From a checkpoint of a small text-conditioned image flow-matching model: text encoder width 256.
Rows from block 13 of the denoiser, named by matrix and row number. Rows with one number belong to one attention dimension. Each number is 500 + 50 x the weight over its row's rms, rounded and kept within 0 to 999. All counts start at 0. Numbers have three digits each. After the name is the row's rms in percent of the matrix's.
# v: cross-attention value (model.decb.0.3.cross_attn.v.weight, 192x256), inputs 0-85
# proj: cross-attention output (model.decb.0.3.cross_attn.proj.weight, 192x192, transposed), outputs 0-63
v.0 174:508500500500500500480500546500500500500500501500500500480500500497600500502500500500500495500500500402501507500500500500499500469500500500500500500500501498499478499448500507500499500501499292500500500596783535500500540499497500399500501479500500500494500500
proj.0 075:501479500499499501500500498503490503499500501501502501500500500472498505499500499501500491499502498501498500467500500457503499456480494522500499501500500500501499500500498451325498512446571547
v.1 133:501495501505569500499500487500501496499467501500500500500457500500498500500501501501501499500495497502486502497500501501500499499499492500503500499499500468502647510500500500501511494498509500502503499501501480555501498502498500511501503501507468499502500472
proj.1 086:501501501499501500500498500502545500485493623500500500497499504446500484500497498500501500498500501500497500496510501476508500500405500525500513500499501500500499501545500527507497495499046505
v.2 135:500592496482498517582473440500499501514489501499503500502501504500338529503476503499564552501497482500522498500501505606502505501500488522388470501500497513504409502500500500489509500498484510485473487463290539500484501610499474507558507504501504503517457501
proj.2 250:499501493500499499500499500498501511500499501500499500500500499490506501500499500501500478501500498499501500506473499500495500501510499608500499500500500500501500501495499497506500556500503503
v.3 031:500500500499565500500499501500498500500501504500500500499500500499509499500500499500502498500500500500500501500500500501501498500500501499500500500500501500500499500500501500500500500498500499500500500499499506502499500501500501500502498500500499500501499499
proj.3 019:501498503510500499500499497502510502523477502502497505498500501502500504499499501493500000501500502504501500504491500503482499507500502484499504505499500500497499499460503499499499494501474363
v.5 083:500378508518504499473499575499500500499500508498505499499446494500498500499499500493498497499498499498497500501501500500501514501405500500500498501497501434500617501500500500500500500476500506500498499434500501503498501500531500530511501500455500497493459492
proj.5 092:502502498496500500500557499531582501451500500500503498498500500483500657500497499501501482500500501499499500500987501503503500521500528499501499501500501500499500501500512501499501498500430494
v.8 198:497500500499503500539485500501496500500501509500500500500507551500523500501500501503505500501533502500579501500500500500501550500506500487500499500500494774500437500500500514500497499501501500485492500501507520439499500499500500301500510500500509500490500502
proj.8 125:500494499490500500500500500510509501545501504500645498500500500499500498501501500501500496501501482500498500499503500498491500499500499512500500501500500500500500498498502497511501500500499493
v.12 024:501500500499510500497502502499502500499500499500500500500502501500500499500500528500500501499502499500524500499501500500500502577500500499500500501499501490499501500499500500498501499498501501501500500500502502500498499499500504502499501501497498501498499497
proj.12 038:503500500500499500500501499501545431499498499500500501500499500502500525499500500488500478501500503497499500502527499498492500502502509481500500502500501500500500499500501496496502500502486502
v.13 007:501500498500492501508499497497438501499500500499503499500499498500492507500495502501497496506500501502500499501497491502494507500505497499497501500499500504219506501499500508501497493501502500497500499499498502491500490497507498502501500499498498499500513491
proj.13 011:502504488497503503499493488500501498508499501501500500500497500450498498499502494500499969503501500495497500503481499497478499499501498493500511501499501500500501501499496523494500497502492495
v.18 013:502500501504548499500502502501510499499482499503501500500501500500497499500501500498491503502499499500501500499498499498497496502501504498500502499501500499475490501503501500501502501500498500519500501500502495504502502492500500504499499500500500501502500500
proj.18 041:500500504500499500500499502500477502510496500500473503500500500750500498500496501500500466500500500501499500501507500499503500505499496520500499493500501500500499498498500493501497502500502502
v.21 092:500463500500501500500499595500499497455500505501500500500501500500499500499500500514501568500505500500520500501501500500500499502501500500501500500500500500499582500503562500446501500532495499500488500502499209501502470500504501500500500502488499500500500499
proj.21 106:500503497469502500500500497511502499498504501500495500502500500495500479500482500519502608501500506503503500500879501502503500499500498497500498499500500501498500541502517547501500505500460520
v.26 192:481421501502502511416500502513501485496499500531501501502501500500500525499500499499496507500406499500495501501495500502505499501500502501501501499500500358500575500499499509503501514500503510543500500500500310500527500501534500604499497500499503500503518500
proj.26 087:500499489500496502500500500494497500510500499500490498501499500501499491500493497499487774499500449502502500501464500497456500506510504497500499501497500499500499500505471498491498497501111693
v.27 097:499499500488579501644495236498500490500507499499499499500508504500486499500495499505509499414505518694500500488501500502500531500472475512500493500500494607502506498544501498501500500546500500480500500402303504500498484514583500498553505528503501498500459500
proj.27 110:500500500499498500500502502502578506501503500500502514501502500436501555501503501499501507502500500493479500501510500500501500501503506501500499502501500500505503498502514502499502525497307374
v.28 083:466503500500464530501500497500502503498499501500499500500501500500483498502513500500500559500490499484499500500500501500453500500500500500499464437501499501500340502502501499498450501496500831504499499498198500500503500501500501500499498497501499499501500500
proj.28 086:499501499497501500500502495498453493516502501500502503500500500506500496500504500498500493500501500500626500581499500503496500503501501557500519500501500499500499502497500503503502500504546827
v.29 039:499498501499501499155500541501500499499499501500500500500500500499503500499501500499500500500500498442500502500500500500501499500498549499500500501500500501499500499500499500501499500585499499496501500501501501500500500499500500497500501500503298501500317000
proj.29 028:500498512501500500500499501497501502506501521501503501501500500485500497500500500501498495502500493502497500499521501498478501500513508505500499496499499499501499499499490501487501495500485496
v.30 032:500500500500502500501501500499498499501501501500507499499498499498500500500324499499499501499500499500500496499500500500501498501426500500500500500460500501499499498499500499500500500497500499501500500498500960501500500518499500332500676502500501500500480500
proj.30 055:500500499499500500500602500503463497497500499500501500499500500495501657500500501501499499501500496498500500502999500499524500501500503501500500499509500500500500500499499500503502501501500503
v.36 155:499500500528422500500501501500496501501502500500500499499466500500499599510501500491500502500500500478500500499500500500500500500501500500500500497500500502498353500499500499500501501496500500500499500499500500411500501500503483453491500467496499500500499527
proj.36 205:499500501499499500499500501501512500497499487500500388502500500437500486500496501500500379499500501499497500499587500585533500500504492499500367500500500500498500500500515608498500508500083441
v.37 039:501495500501623501458500505498500499499497521464499501503498528497884320501499485499485501500500504506551498501509500500497501500499499498499504506495499500495578574478476500499501498500501492503482499508643495503520501469504502498478484501499494499496507470
proj.37 069:500498503499500500500499501500574499498514499500500501500500500498500544500501500500500497500500500501499500499540500520529500502499502495500500502499500500500500548500501504496501500501501512
v.38 048:490502500499482501566500710500500501481502367504499500500491497498548480500500499545361501450433499480498507502500500500481500498501500500501498486500451485505509500489486500500480505500499501500502502813734502476495356403498500499496505481500530499500501502
proj.38 161:500499501500500500500500500500577500497501498500500500500500500583500501500499501500500456500500484501501500500530500501527500499500500501500500501500500500499500502497498498500500500501440504
v.61 049:500500500505507501501497501499500500500499500500500500500499500500498501500500499502492499512502500500500500500503499500500496501499500500500500500500500499367501500500498499503504499499500502499501500483158497501501500499500502504500487500495501500501504500
proj.61 067:504499501497499499500500501501295496498499502500498502502497500500499487500500500500500418500501502498502500461493499503504500501499501502500510499500500500500499499794502502504501520502334548
v.64 017:498501501496501501495501504509499508501500500501499501498499500500501506498500499501498491500487499499431501501739499499500500499499505501501500500505506500500497500500503500501497500501500495501749508502502496499500499500499498502500505498433497499500504500
proj.64 038:500499496500499500500500499498506499498499501500488501500500500499500502500501499500500466497500500501499500496490500498498500500499500496500501389498499499500499499499500500499500499499455490
v.73 039:500504501499492500499672513501502500500501478999506501488497499500497505508500496500499501494416497471493500501535499499499498501500501500500237498500501397504501500499502501500496500495499501501502500501501498500501498501500486502500500499500497500500498503
proj.73 062:499499500500500500500500499499397500486498501500495501500499500499500500500499500496500503498500498499501500498492500486500500500500496500500499498500500500500500489499501496499499495500491485
v.74 210:500512525566500531779550656482500501500499425544516500485599368526472500502501498500499563465450493406485445499549489486464504485514500500459477502507518459632500495503513503518500492484465516487477519511647514468482501498503501394501500438500499499488492500
proj.74 234:500476499500500500500500499500496501503501512500470501500500500509500500500500500500500801501500500509500500501498500501385500500501473497500500501503500499499500500500497572535547531498839398
v.75 035:482501500493500502503559502499501514532503369535501501498491499501569502502401501498325500501500499503497500501512502499270498500513501501500502495500488413505525500499499501520507556501530508496499501588496502499504500499502492503498505486710501506502483588
proj.75 144:499498501587500500500500499500390491501501500500545498499501500509499496500500502500500518499500513501503500520499500500500500501608491500500499500500500500499499500501503500486500498500469511
v.82 055:503504500500481515689503500522500498500500499617500500501501497500502499499500499498487498500466499498499502503502500500499468504499500499500501500500499500500503499500501499502501500501499510501505499501515493498500499498453500514471498482500488484500502502
proj.82 109:498500495490500498500498475500430501500499501500493499500500500534499323500498496501500681501500499522499500498606500490459500499499499499500482293499500499500500451467499387374417501497514478
v.83 183:522494500552500501464485515499500500500500999452500500489499501500500501504500500500500499501515500468500500475503501500507502501459499500500501533500540500452500500499503487500440498500499482501497469393500500502457520500500500500500500500486496499461500499
proj.83 257:500359488500500500500500500500708500501500500500500503499500500439500498500500500500499507500500483501496500500258500502492500499500500444500501498464500500500500505500500497451498431500470494
v.89 036:518500501500498501499499502495499502500502500485500500500495500504499499500501563500498501500558501494500498501501500500517507500499499504500500502499516499441491501501500500499501500500497500501497499503446504498499499521590501497515495504497500501500478499
proj.89 088:500500500500499500500502499502588501498500499500498501500500500494500432500501499504500500504500505602498500498497500503499499502501503500500503496500500500500500504501463445501501501500437499
v.90 023:499498501499640499502498502496499499501501298495499500498497430499499498499502529500440500284501490496502502498528508500500159501500467501501500501500500500500496500478501502499497503499500498582500500518499504499499508501502501498501498506499497499502498498
proj.90 040:500500500501498500500500498500507501500499498500500503499500500300501474500500500500500504501500501500491500500498500499481500513500496498500499311500500499499499502502480497500497496500330482
v.92 007:501500500499502500497501505501499500501500500499500501501501504500501489499499502488500499500496498500501500501501499499499517500500501499501501500499501508504498499506504499500513501498501502501506501502498502500500501501498500499496500500938495496501501499
proj.92 010:498501491502501499500500498497514498501504501498468501499502501502500503499498500505500505502500501489502500537502499500501500500502499494499503485500500497500499495500500515488499502501468500
v.95 277:500564494498504502820500499463547501500504494500497500503488496493524500502500500542500640478497495361486538498503500500510500501489500504499494500499500482500443506557500498496497500481505568505500500508409566491502494505483504490469502499530503494501454500
proj.95 221:500499485501501500500499500521485495518500499500494506501500500491500499500491501495500441499500500500500500501498501499462500501498502274500501500500500500500500500501500504284498499500082532
v.96 079:484500512493360461565543556503453500502501384499495488499461491490500442497509500511498501502495478495207596501498491500511497502496427494493517499587501504427476501504503525489491496437487500500462544520500501499453542500486499544500502497501483500534501502
proj.96 186:501500518498500500500499497496426498563495498500500501501500500499500453499501500499500489501500500480499500502484500509500500500501500439500501495500500500498499499489503452500489451501498363
v.97 125:500524500518520545491527490499508502505505377498498503514493515531553436500503500501525500529450501496512501492573511490492489509501494475503498396500481643505512487500520498459542498403564498495454514497461493485637500586493487500499496506497496496500499523
proj.97 233:500493501492500500500499504500501487496498500500503508494498500561503501500500500482500649499500507926501500499508500502516521501452502552500498498500500501507500500500492502499502536499632530
v.98 015:503500500500500499263501496501501502500491500502494499500494500498497503498502304500498506498497500503503498497499493500500498501500501431500500500525514538505501499497521503499499498498501498501627503500509502498498681502500501499498500497498500504498498458
proj.98 027:499497476500498499500499498508495501499499500495499496499504501489502509501505499500500586501499504470513499497498501506496500500498499499502499500499499500499501500496497495503501485500586999
v.99 020:502499503500512501501501498422498505484495445512516500497525442500498503500500501504528501501389499505528506496498560494503498334498495378498500501498504498531501498502491686497493500497510496499460501537495491501498496499502501560501499410501508499485520504
proj.99 066:500506501499499500500499501501504501502502501500499500500501500501500500500499500500500485500500499553500500500492500497502500502501501498500499495500501500500500501501499496500500500501500595
v.100 022:624496508502499484511499501498500500503499404500515500491507498499502490499504501498577491552496499495503504499499496503484464503498501494470500493574616500546506504498502499498501504495555482500161507506575501499494568502496498490484497476502498497502498505
proj.100 071:500500501498500500500501503501498502503500499500500502501500500498500504500500501500500591500500499498501500501492500500372500502501503501500501501501500502500500506500501501500501504501507502
v.103 151:502517522464498484471479496383496507498523500514489499515298501421512493483503509497411495496527491594645380560500520458500500490513501478506506497501504656531460485494497550497506485369500466495540530427415502518500486502476501488505518499439492501478500567
proj.103 343:508499502499500500500500504501500501489499501501500502500498500628500474500498497500500626500499500471500500499509500499519500464500499699500499497499500500502499500513501501499498570499672493
v.105 169:511501503537580499529503502520496506482484497457501484511494501508509559488492472501491724500505498505498620317500338559558486498502527466487502502479503497502507499544498502501477500501587519499383433484497501500505446498507513556529498493510530499498504500
proj.105 341:499500500509500500500500495461549501409496499500661501492501500500500592501494500499500237500500501503503500500498500501501501502525501468500500500500500500500500531503500506500499477500500499
v.106 071:505499502525474501513462499500500503500503494498540580535502521499500539502495511509505441478499500501465438494500522502544500501500367506479502446498415562546501495503466506508500485503500493462574500538499504504560500500500502498522498498382501500499501500
proj.106 136:500499503500501501500500501501549495370500511500500500480500500536500504500423501500500514497499500502502500499526500329522500501415499510500449500500500500500498503500502481499498500501506529
v.107 155:490500493501542472498500523499500443510500468665546495403503499527501506534501529482380430438500477482581238594396498457473507506497452499495498501499593477460528496502546498407534471492499473506516536497440519500410540489491499573502496581421500503505497521
proj.107 332:501500462473500500500499499499425500498492502500490500505500500499500424500499499500500497500500500500499500365499500500500499498500497503500500500500500500500500498500499473502500501501499503
v.108 006:508501500500501502485499499500499502503499495503498531501499498499502495498502499501503500503498501500497499502497504496496503498499497499502509501496485502500502499502505502495502502497483506497496502553503504505506502501627502501498503506502500500500501503
proj.108 018:499502507502498500499499498489000499502495499500501504503503501514500497500487499495499498522499508501501500504495500500495500502502499508501500500501502502500505500500500519506501500500502480
v.111 034:503503502502466498487499503501497504498508517506501501504497489501471538501499498501500450496506494501495576508451525512575500499501506473499509495459511516511500500503479504499498468506498501496502509525495503507497502488502501508531504503503611502497501499
proj.111 059:500499499499500499500500501502500500536498499503504498500500500505500494499498500499501518500500499497501500502508500495505500498501500490500497500499500500499499493498500499498499496499485504
v.112 190:483533503487474500448497359498594515500500528522501501497894527511477492449501480502499891580473343448502461504494497501491501495498512484524508500501419557491475490471506453495382522532515500528524477506535488528390510501498500504461483327494495502501496604
proj.112 294:504500500504501500499499500504598500582505499500474506504505500551500579500499501499500472500500500494532500594451500499504500494503420500500500501500500502512500488500398486542495500501494743
v.113 013:498500501498500499453501501500498502499497501501542499497495498502503500501500504501501499497499442501500500497501499500577501500454500501500500501499498505501502502502499502499496500497500497496504501503502500500500502501498501503500511500498501497500502493
proj.113 017:500500500498501500500496501501531497505500503501502495501500499497498500500499499498501496501500495500500499502512501498523500501503502495500494501504501500500499500503498502502498502500508498
v.114 102:487561454499498501468508500497500499492499508416503475528449492501393406498501536454500500479505487495407502517418500458495411500497492521500516481475455493501526390510499624502501427493500474501505504519499512500469502502500512499510501500527430492505532520
proj.114 129:500500501500506500500500501501466497502505500500497499500501500496501489500522505508500524501501503500503500524566499503515500502501493511500500501493501500500500499501519498528500481501511631
v.115 079:508495504499501498568445559499519516500479450524517500510504517470509515501500529566502508513497532745505355488499504487490490497488527456510498503498524361502525501485513608514525498503518490504495473428502546499501514316501494486497500437495499497499501498
proj.115 132:500501499500499500500500499595490487443500502501500498500500500500500496500501499502467667500500500499501500499507500490503500490500496509500512500501500500501500501502486491496500501499535615
v.116 016:501338502595531501501501435505503501504500492500500498498502516502495492498500344500499766523498496497503502505474501502500496500501500496498488499531501506500501506499499500504501512501498496501493500505501500499500504500498501499496500494503500498500496500
proj.116 030:500499499501500501500500500499506502483497499500499503501499499501501512501501500498500495498500869503501500500489500498484500500499498441500502502500500500499500501508501469499503506501568506
v.117 118:508535450474506514501501502542535494490498494504465494589610502500501501490564455482495535504508532493500489499502493503498492493501500475546501508498535433495476411481502500517501511500500502502466495466443501499483497495590514492527500505505500500546502569
proj.117 268:500500504500500500500500500500424500603500500500507500499502500430500500500508500501500497500500525506500500500500500500500500499496500503500521500501500500499508499499513510502500501500429421
v.118 020:501499500508503499494502497500500499484502510510494502498504497346527437497502500503502505500435501493499502512499476495501495638501701438500285494505572517502503487501497487501502501498522502495500507501500504502445637503498496366502481497557502503502391498
proj.118 049:499499497499495500500500500496499500499495499498495500500500500496499472500499499499500498492500503501506500500501501500502501499500494502500499499497500498499500502498501500501506527500497507
v.119 148:447500472485535456500503513486510508524448605499473500428486394495510494500498568499503514497467510523422579422500506500518499508494512551489458498491472357501500505465497604499499501403510449514500502452589506501511571500504499498499521499549498497499488502
proj.119 333:501500500500499500500500500508501498499502476500462499500498500189500306500504500500499503500500501560499500424501500540550500502501497490500501501500500500500500501504500505500500501500499613
v.120 045:511468487499498500806500496505451500499500468499491499622498499500498510545490498502506487515500501502490501499498501542500499499501497498439503503502527520502509503562499501506491502501500496502475500500500517501518181498499500340499500496500514501482503511
proj.120 065:500499512500502498501498496492394497500492498498598497501499498515499498500500501495500479500500455491446500506475500503476500503504497238499502473501501499499499470497501504418500491501388472
v.121 085:487406539529528727348460471499502493451512501493506504579568610511488500516500498513483518493558515504563442531509500510496524490505495505501576536484443494497511505488450500549498459674439503492509496584501495516542477501497500503498522503448530451522458442
proj.121 180:500499501504500500500499499501517498499481500500500500502496500571500536500476498508500386502500499499500500497522500479624500496489497502500500500500503500508499499503496500464499499500502499
v.122 168:334501498501500476587454505386521503500500501475513501572561561489562524501466498514514498500535515503650502490426500486501528500525502500532497499500500349441504498555646510490477510499504503500515499445522496526251480497496489560487381488489422516469501529
proj.122 396:500500500500498500500484488505577513501500515507501500507500500498500603500500500499500799515500453456517500515498500501442500502501497500500500500500500501500500501500434471507499527500521500
v.123 198:575623510502500542501510406501502499500501484514511519494447500508500500487563529492501504504492508579489535489502499507410451416501490499507509503500537505542515503493481436464501499429498443468386501505419499482576491499496475431627510406501391535537449499
proj.123 360:500500564500499500500501500453238501652502500498616500499500500518500499500500500499500533499500552502498500516359500512500501500502499499500500500500500499497501499500505498481500500501328474
v.124 015:496503500432486497551501498493500502484502492490502645500501503500808498499502499506499500500500496501500499498501496500500499497502505645499520499506499503498402502503770500501500501541501507504501500498363502500501503500500503499497502452505499500508500496
proj.124 023:501497502502502503501502499501493500499496501500502500503501500497499496504504500500502504500500499498501500500496501511451498509524500498499498498498500495498493499498496502504499490504512447
v.125 065:504500501481493483500498506501484537537497563271499494418536571387465495502497501499503491697602522511479633500595493517500500498499498499489503489494499495505495721502500498504434482503488482501434499519626504500494739499499528488500547500498497491565503493
proj.125 181:500501499501516500500500501510511501444502500500501499501500500501503500500501500501500503499500499217500500501502500499488500500503503474500501504500500500500500498497497501499500502500500499
v.126 031:501366498499525501582500494500498500499499499503502499504512499484488499501495281501472503534501498501698580510463500497488497500498361425499557502500502500502495495501501500495499492509665499485496502497469499502500493499503496499502500499503506422505507511
proj.126 065:500500500487499500500502499501495498503490499500503506499501500493500514499502500507501502498501498502518500501476500499501501496496500505500500497502500500499500514497499517502500500500506522
v.127 026:375500505747500505501500499444496499500500501499501502401502501501500501499499498423501499558500504501568500514496500496498506500501499511498500256463499505504499500500500502470497500500608498503499501590466384497633501505500500502501507498501499500506504499
proj.127 039:501501522503503501500503541487610499439512494501500506500500507483499505499500495499499461499502496743512500500412500282443500501497500711500498501501500502501499504510501436500498501529459502
v.128 286:500500500500507500500500500500500500500500500500500500500501500500500501500500500500496500500500501500506492500500500500500500500500500500500500500500512497500501500500500500500501500500499500499500500500500509500500500500500500500500500500500500500488499500
proj.128 043:500500501499501500500502480473498495493456498501561522499500499462501498500504501501504557498500549503498500499496500521548501518504503497500500500500501503500500506502499530459499498500494958
v.131 149:500500500500511500500500500500503500500500500500500500500500500500500500500500500500500500500500500500500500500500500500500500500500500500500500501500500500500499500500500500500500500500500500500500500500500500500428500500500499500500500500500500500500500500
proj.131 024:500499502499497500500498503500519497494500500501514509500501500496501497500504499500501319498500508500495500500463500499960501512501499494500500499500500501501500496505505502502498503499459517
v.133 306:500500500499500496500501500500498499500500493500500500491500499500500498500500500500500500500499497501500512500500501500500498497500498500500500500500500500502498500500500509499500500500500500500500500500500500500500500500500500500500501501500501500500517500
proj.133 105:499535480501500500500501498526500500504500501498493494500499500785500500500499500500500508500499498496499500501502501504497500483500581500500495499500500500495501500497491446501500484501537462
v.146 172:500500499499500500500499500501502500500502497500500500500503500500490500500500500500500500500501516499500500501502500500531500500500502525500501500500500500500501500498500497503500501500500500500536500501500613499527500531499500500501501500500522500499462500
proj.146 063:500501498500499500500499502502568502410510496499483503504500501498499498500499499532500600500501498493503501486492500523502500505500502496500500501500499500499501503598499501500570446500530580
v.147 737:501499493499527498500500500500508496500502500500505500500500501500500501500498501500497454502527516503507495500498494500500500500500501500500505500500512500455500502497495505509504500511500446500512501505498539498500539496487503487500507556500504500500500499
proj.147 077:501499507502508500500504504476562500505503501501502501455499500509500507500499500500499600514501502501499500501505500572469500501500536486500503500499500499497500502490505502505500445502126505
v.153 110:500500500500502500500500500500500500500500500500500500500500500500500500500500500500500500500500500500500500500500500500500500500500500500500500500500500500499500500500500500500500500500500500500500500500500500500500500500500500500500500500500500500500500500
proj.153 008:501495501511498501500498501495506500504507504503497500500503500099500512499509499500500570496502504502496500499471500495568499505499494497500503502500501500501499501510499500511495504498538484
v.155 082:500500500500500500500500500500500500500500500500500500500500500500500500500500500500500500500500500500500500500500500500500500500500500500500500500500500500500500500500500500500500500500500500500500500500500500500500500500500500500500500500500500500500500500
proj.155 005:500498501502499500501501500498505499491504500500547504502503500478500494501497500499500346500500500503499500499266499494242499505501497505500501500499500498503500499508500512499498501504313531
v.158 563:500500501500570500518500500499502500500500499500510500500509500496506500496500503503500500500508500499500485500500500500513500500500500500500500500503500500501500500500500502500506500500500500492500500518500515489498495525500502497500501608500500493494500527
proj.158 060:502534368512501499500486502378509500505493502499400498500500500516497474501499500499502370499500501490562500501503500498700500500500497503500483498500500499502500501484485508501502480500502794
v.170 093:475501499500501517385499497501491492503500523362502498501510681493451500470500497501490336540497491728708500502501530518477506510500500500502500498513419619501529507366302489496499543501511489485469449501500501502554479502497500500503499554500637503499500492
proj.170 260:500500500500500500500500500482497499523500501500499499502500500501500507500500500500500637500500507505500500500479500499486500501500500501500499502500500500500501499503426500437502500500494381
v.171 074:498500500500500499500500374499500500501501437505500500501469499500505500499499509500501494501500509500500501499500499501498501499499526499500501493500499499531501500500499501516491501502500499498501500572507503494500901500503499499499502499503505498580516497
proj.171 099:500500499501500500500500501496509502500492500500498500499500500500500532500500500500501528501500501517506500500498500600501500503500501496500500501501500500501500498499502498498499503500541499
v.173 176:500500500501501500501560486497502499500500488555511500500511500500500500467500477500500500500500499500500502500500500497500457500500535500500500500500500502500500501500500500514515500500500500500500503500495389500500500499477501500499500500500500499500500500
proj.173 393:503499488482500500500500523501805499499500498500500491510500500126500504500499501501500389500500500500500500500505500511499500513498470447500495501499500501506500547514500628500487472500482499
v.184 294:499498500530509503500499504495499500503500530500519498516355529491500587500516504499498500502503500463495500500500500500499486502499499500500500499500499496456500507548496473500501513500512507519500499517377504500523500504499485491500500498499494496500499488
proj.184 199:500500499500500500500499500501500501464499467500471469500499500499500501500500499501500504500500502497467500476498500496496500497500500500500499456498500500501500500495500221486496500493999409
v.185 014:502497501503499501499535499502510501500499507500502499499607498499503498499500501498497498507482499501594499500496496500497493500500501508500511500499500501500090503498501506501579496498501504503499500495499498500501503499498500502498496562500516500500501514
proj.185 099:500500500501500500500499500506819500500504500500501499529500500002500501501495500500501507500501498500500500500498500499496500500500498501500500501500500500500500518501501524502500499499498501
v.191 189:492498500502500500500500502500502500500499501500501501500495500500500750500500500500482500502500499468456485500499500499500508500500500500500500498500500278499501501501500512500510547500501501514500500535384499500499499500498492545487500493504500497499482501
proj.191 193:500501501500500500500500500499504500619500501487500500500500500468500494500500499500500497500500499500498500492502500500498500499500501502500500500500500497500500499500500502549501499499494495