config.toml
image_size = 32
cond_dim = 128
tokenizer = "word"
logit_normal_time = false
activation = "gelu"
weight_standardization = true
beta2 = 0.999
steps = 15000
final_lr_fraction = 0
weight_decay = 0.05
Rows from block 12 of the denoiser of a small text-conditioned image flow-matching model, named by matrix and row number. Rows with one number belong to one channel. Each number is 500 + 50 x the weight over its row's rms, rounded and kept within 0 to 999. All counts start at 0. Numbers have three digits each.
After each channel's rows are labels from the 100 images, of 14976 (inputs lightly noised), where the channel reaches its highest value: "top examples" is what is common among them. Only what is clearly more common there than usual is listed. The data: photos with spoken descriptions (Open Images, Localized Narratives). In brackets: how many of the 100.
# convs0: first 3x3 conv (model.decb.0.2.convs.0.weight, 192x192x3x3, standardized in use, each kernel summed), inputs 0-191
# convs1: second 3x3 conv (model.decb.0.2.convs.1.weight, 192x192x3x3, standardized in use, transposed, each kernel summed), outputs 0-191

convs0.8:515532485472505507509593383473501446522463456491446513543591484459388412556496476389384520472429563555462450571478515459506509596534608544542454478537497530478482563516345539436510506474480555466526448523533511529518516487576523529498477519490396498496561476503516617450609555531538485539475537536506515506457515524568502579499455492502451513567474529524509500498511413504425521526530581520567433548478502619533638483495629516504516430498401493464504452599467474467484529480506421430447515496483337480484575507540517528539539476503504595495491530454451510536548514500518542517
convs1.8:505512511456507499495478607494461511552486453503523464416432488469521454490481531507513382478512573416289501402626491524473499431433332466497529516474464497554521527433542349476449470525601408529420482502516395500472485513579537488441551592567618491520478538508454530433470531433500595423517442448480530497475500499530462477513485553465482504473582491457479465472491528526509534496521457491486491478483504368502458507458526502564447556498577482477453521444529491478432515467487507473519505485507478514474476517470476520472507557511489334480405466565505559451568501491502452509
top examples: text has "man" (31); text has "dark" (28)

convs0.58:496503496494523504427526494423570502488502516494493535504499496496498501516505526511429522501506506497499499522530500500511495544511503528488498564488498500506491450493503495551504491504514517500520500554493507509513501519502489302492495487508487500486481523499513482495460487515500511501480504501498493496499750501508515489498490307530447502492519485505496500522464506480524513510508499500484502694491505463500492491504478495488837516448486502486520570481500711508551670497604499497512507482531499464497517647500500507499502499500466455504527487510533475443483497497493490499
convs1.58:501487491529508500498510495519397503488503539497472505481502503502497477497496498502498491500497488510503496510470461501505493506489490434500508498504501488500516495506510512558501495506511486493505498436496492524534507491473380500452484449501479496518495515500519496502466489504508501501492522508505517496494500500506509485468471516525502548520477499503499465488516480525499434499517517476512496239464513581495517500501503497475091496506438513509488452488501160494512385501366490503516502523437502509509499495502470496497452511493500495495517498484495494494495502499508487499
top examples: text has "sky" (57); text has "bottom" (28)

convs0.110:517454516515503501510484365516534498425510447518467541502495500489504482533509503499502520493507489527535499476547509474535451496503446544487502516532504504511509520519586459461487519527475526470513515502519493507436501533507499502504508509497501148465500513500439495498488465507478490515502517514514529509474500503498502487514498492491497496506522548505508495522540373487484499501521522524499515498498441474509555502430506494558495486472546567500453513417525508494512502517506495479475514515501498500494448504502518563511463503509499477479437440479542508509500501060512494500
convs1.110:500500504499499500500593504486498484503500521498497497502500500500500499500499501501512472495500497502499500497493500499497500493485510508500503497500500497500500501499496511503501475502514535498485498514497501486504492497522500499494499494499497500500501503498493500512517501500502501501531508558499501499502498500495478497539490497500510497500498488500500479498496717502497500500502510500496499475473502500501504500498481501498502715501255499512498498486499500503503502500499503500503990501492500501501501500500503496299495502498499517502641509525514499497500500500501499500
top examples: text has "white" (35)

convs0.0:488499483487504882499516521510498504483490498497494499505493499505499478496499514487496561493496527487489498491490496508453495492503508500498479494515496999499495491513426520515505499502513510477492494517506498498512491474504505499495505475516510498484507505500449500507498492499499504489516494502517505494500498500500497504482545527503459504484523508502512478502498479480493503500490506505498499500495504484533483481476507500480459503503494506498520489489501498495507586504500505496528491496494503508504475507503509485493533500519502531486521497509460503518482499512497494499
convs1.0:498511521521499000500503500490505526526493494498497498455501499500498510500499499503471530499500489501497500495479500469494499472470506495500664503500312234500499502497543509524499501498463452498509497491537503507505497495498501497507509525498499499498499505498515496516440531510504500497512512494499485501506500500494513503503498504499499494513501501500499509500484504470460502498489478500500500495452499502496498499503498499519498500500496498491507501525497499510492494501506495499505500499496498498491489501500500496498497499499500479504507516491512504581500500500499501499
top examples: text has "man" (29); text has "woman" (28)

convs0.113:500499501496500500500500500507500500495501501499500500497500500501500500500500500500500492499502499498500500498508484504502502500494499505500499502502502500500500501499501497493499500500500502496501499504499503500530500502499500500500499503500499116503496503500499500505505500499497500501498499502500500500501999500500500499502499500502507501500501501501501500499498498514502500500497498499497501501501499498503500500501500502500499496500499500500500500502503498499499498500500497501500499498501500497499499501492500497500500500500500502500496495504499502501500500500499502500
convs1.113:236500507503501500500502500485505502498500500501497499523500500500500496500500499498502506500500497500499494502501700500498500499498503502497503501500500500500500500501500511501500500502499510499486499499499500500501486495506500499500500499500495500498501494442499498500503500502502498501502506513500501500496000500495494501504501500502504500502500500500500502500499501499498500500500502500497500502499502502501505500493499499493500501504501498500501501490497500500501497500499500500500500500501500500499498500500499500500484499501500502502508504503504499501500500500501500500
top examples: text has "white" (29)

convs0.40:531501557526482495498482567470537502294489534495483470569487508442496535471489499495496096529504513473468504484410490498484497486503583505512590548526498507513504512490512497448465437503307487517481522534509515499491480669492515497493499486495500500526538466497401505477561510495508479486494507518440516525506505498453498625489505487495583504496520496496499486510496491491522524509435584501519502553507462491464496518490491451519510477490452441483535441524551510496466340504531433504580479498457512515518526501497496556505497499497491490493505432503513557491532503501505512499
convs1.40:500545501506501500499506498498482488495498547499505495494499496502501525000500502506492534496500492489514499498512500497474500547492492449499497505501500499501498502499462525502501491490503461514499494521508501508493362475503501500474498506499487500507499510500498502499486500499496502503500529509501506499492500500501499504522500492503491506505504482511500456498496500479489490500496530506497498506489508497499453500500502501523499503499633503493494501487498500510509467500519503498500501500497500498501522500501510491504546501504500466501524499492523494537500445500501492500
top examples: text has "sky" (86); text has "trees" (72); text has "buildings" (28)

convs0.7:555508517464486478515451448524497472512483502506490507537508495531477507516493456505496538514528604697464500396504646425448584479563651487534543503380465479539393508467423495405430470460469379468485482348493413511505465533492514485524507512524482499528492504492558528460535414428523490509529519501543508607511494506710527591450497495498493521445464507584508486596500449448510516496489514510532523493543518595492496512504492506501477467420510523482484472454448498487499506495450484556480516512447515450526577508493527479485349506478478457519557603532434566460423507513470510504
convs1.7:479434467551537488499497500532443470406497533518549500499491492473496445507484522502493492544485407029309504520505473505537501504460488503496468483534494491505504463491471436474505469483440492492465503535496467494498495501472498491479454439497518496482503485490421496515526583475470495508491448487499522494519498499530469481501499479476543518474449488494485520395503507505552477512474474489525497530491516432486449483479483464549455519459496497507437469493575496498418433501502494492472503490498503509503490492448502534529437485504491580476392454387501490388507499472468438478
top examples: text has "buildings" (28)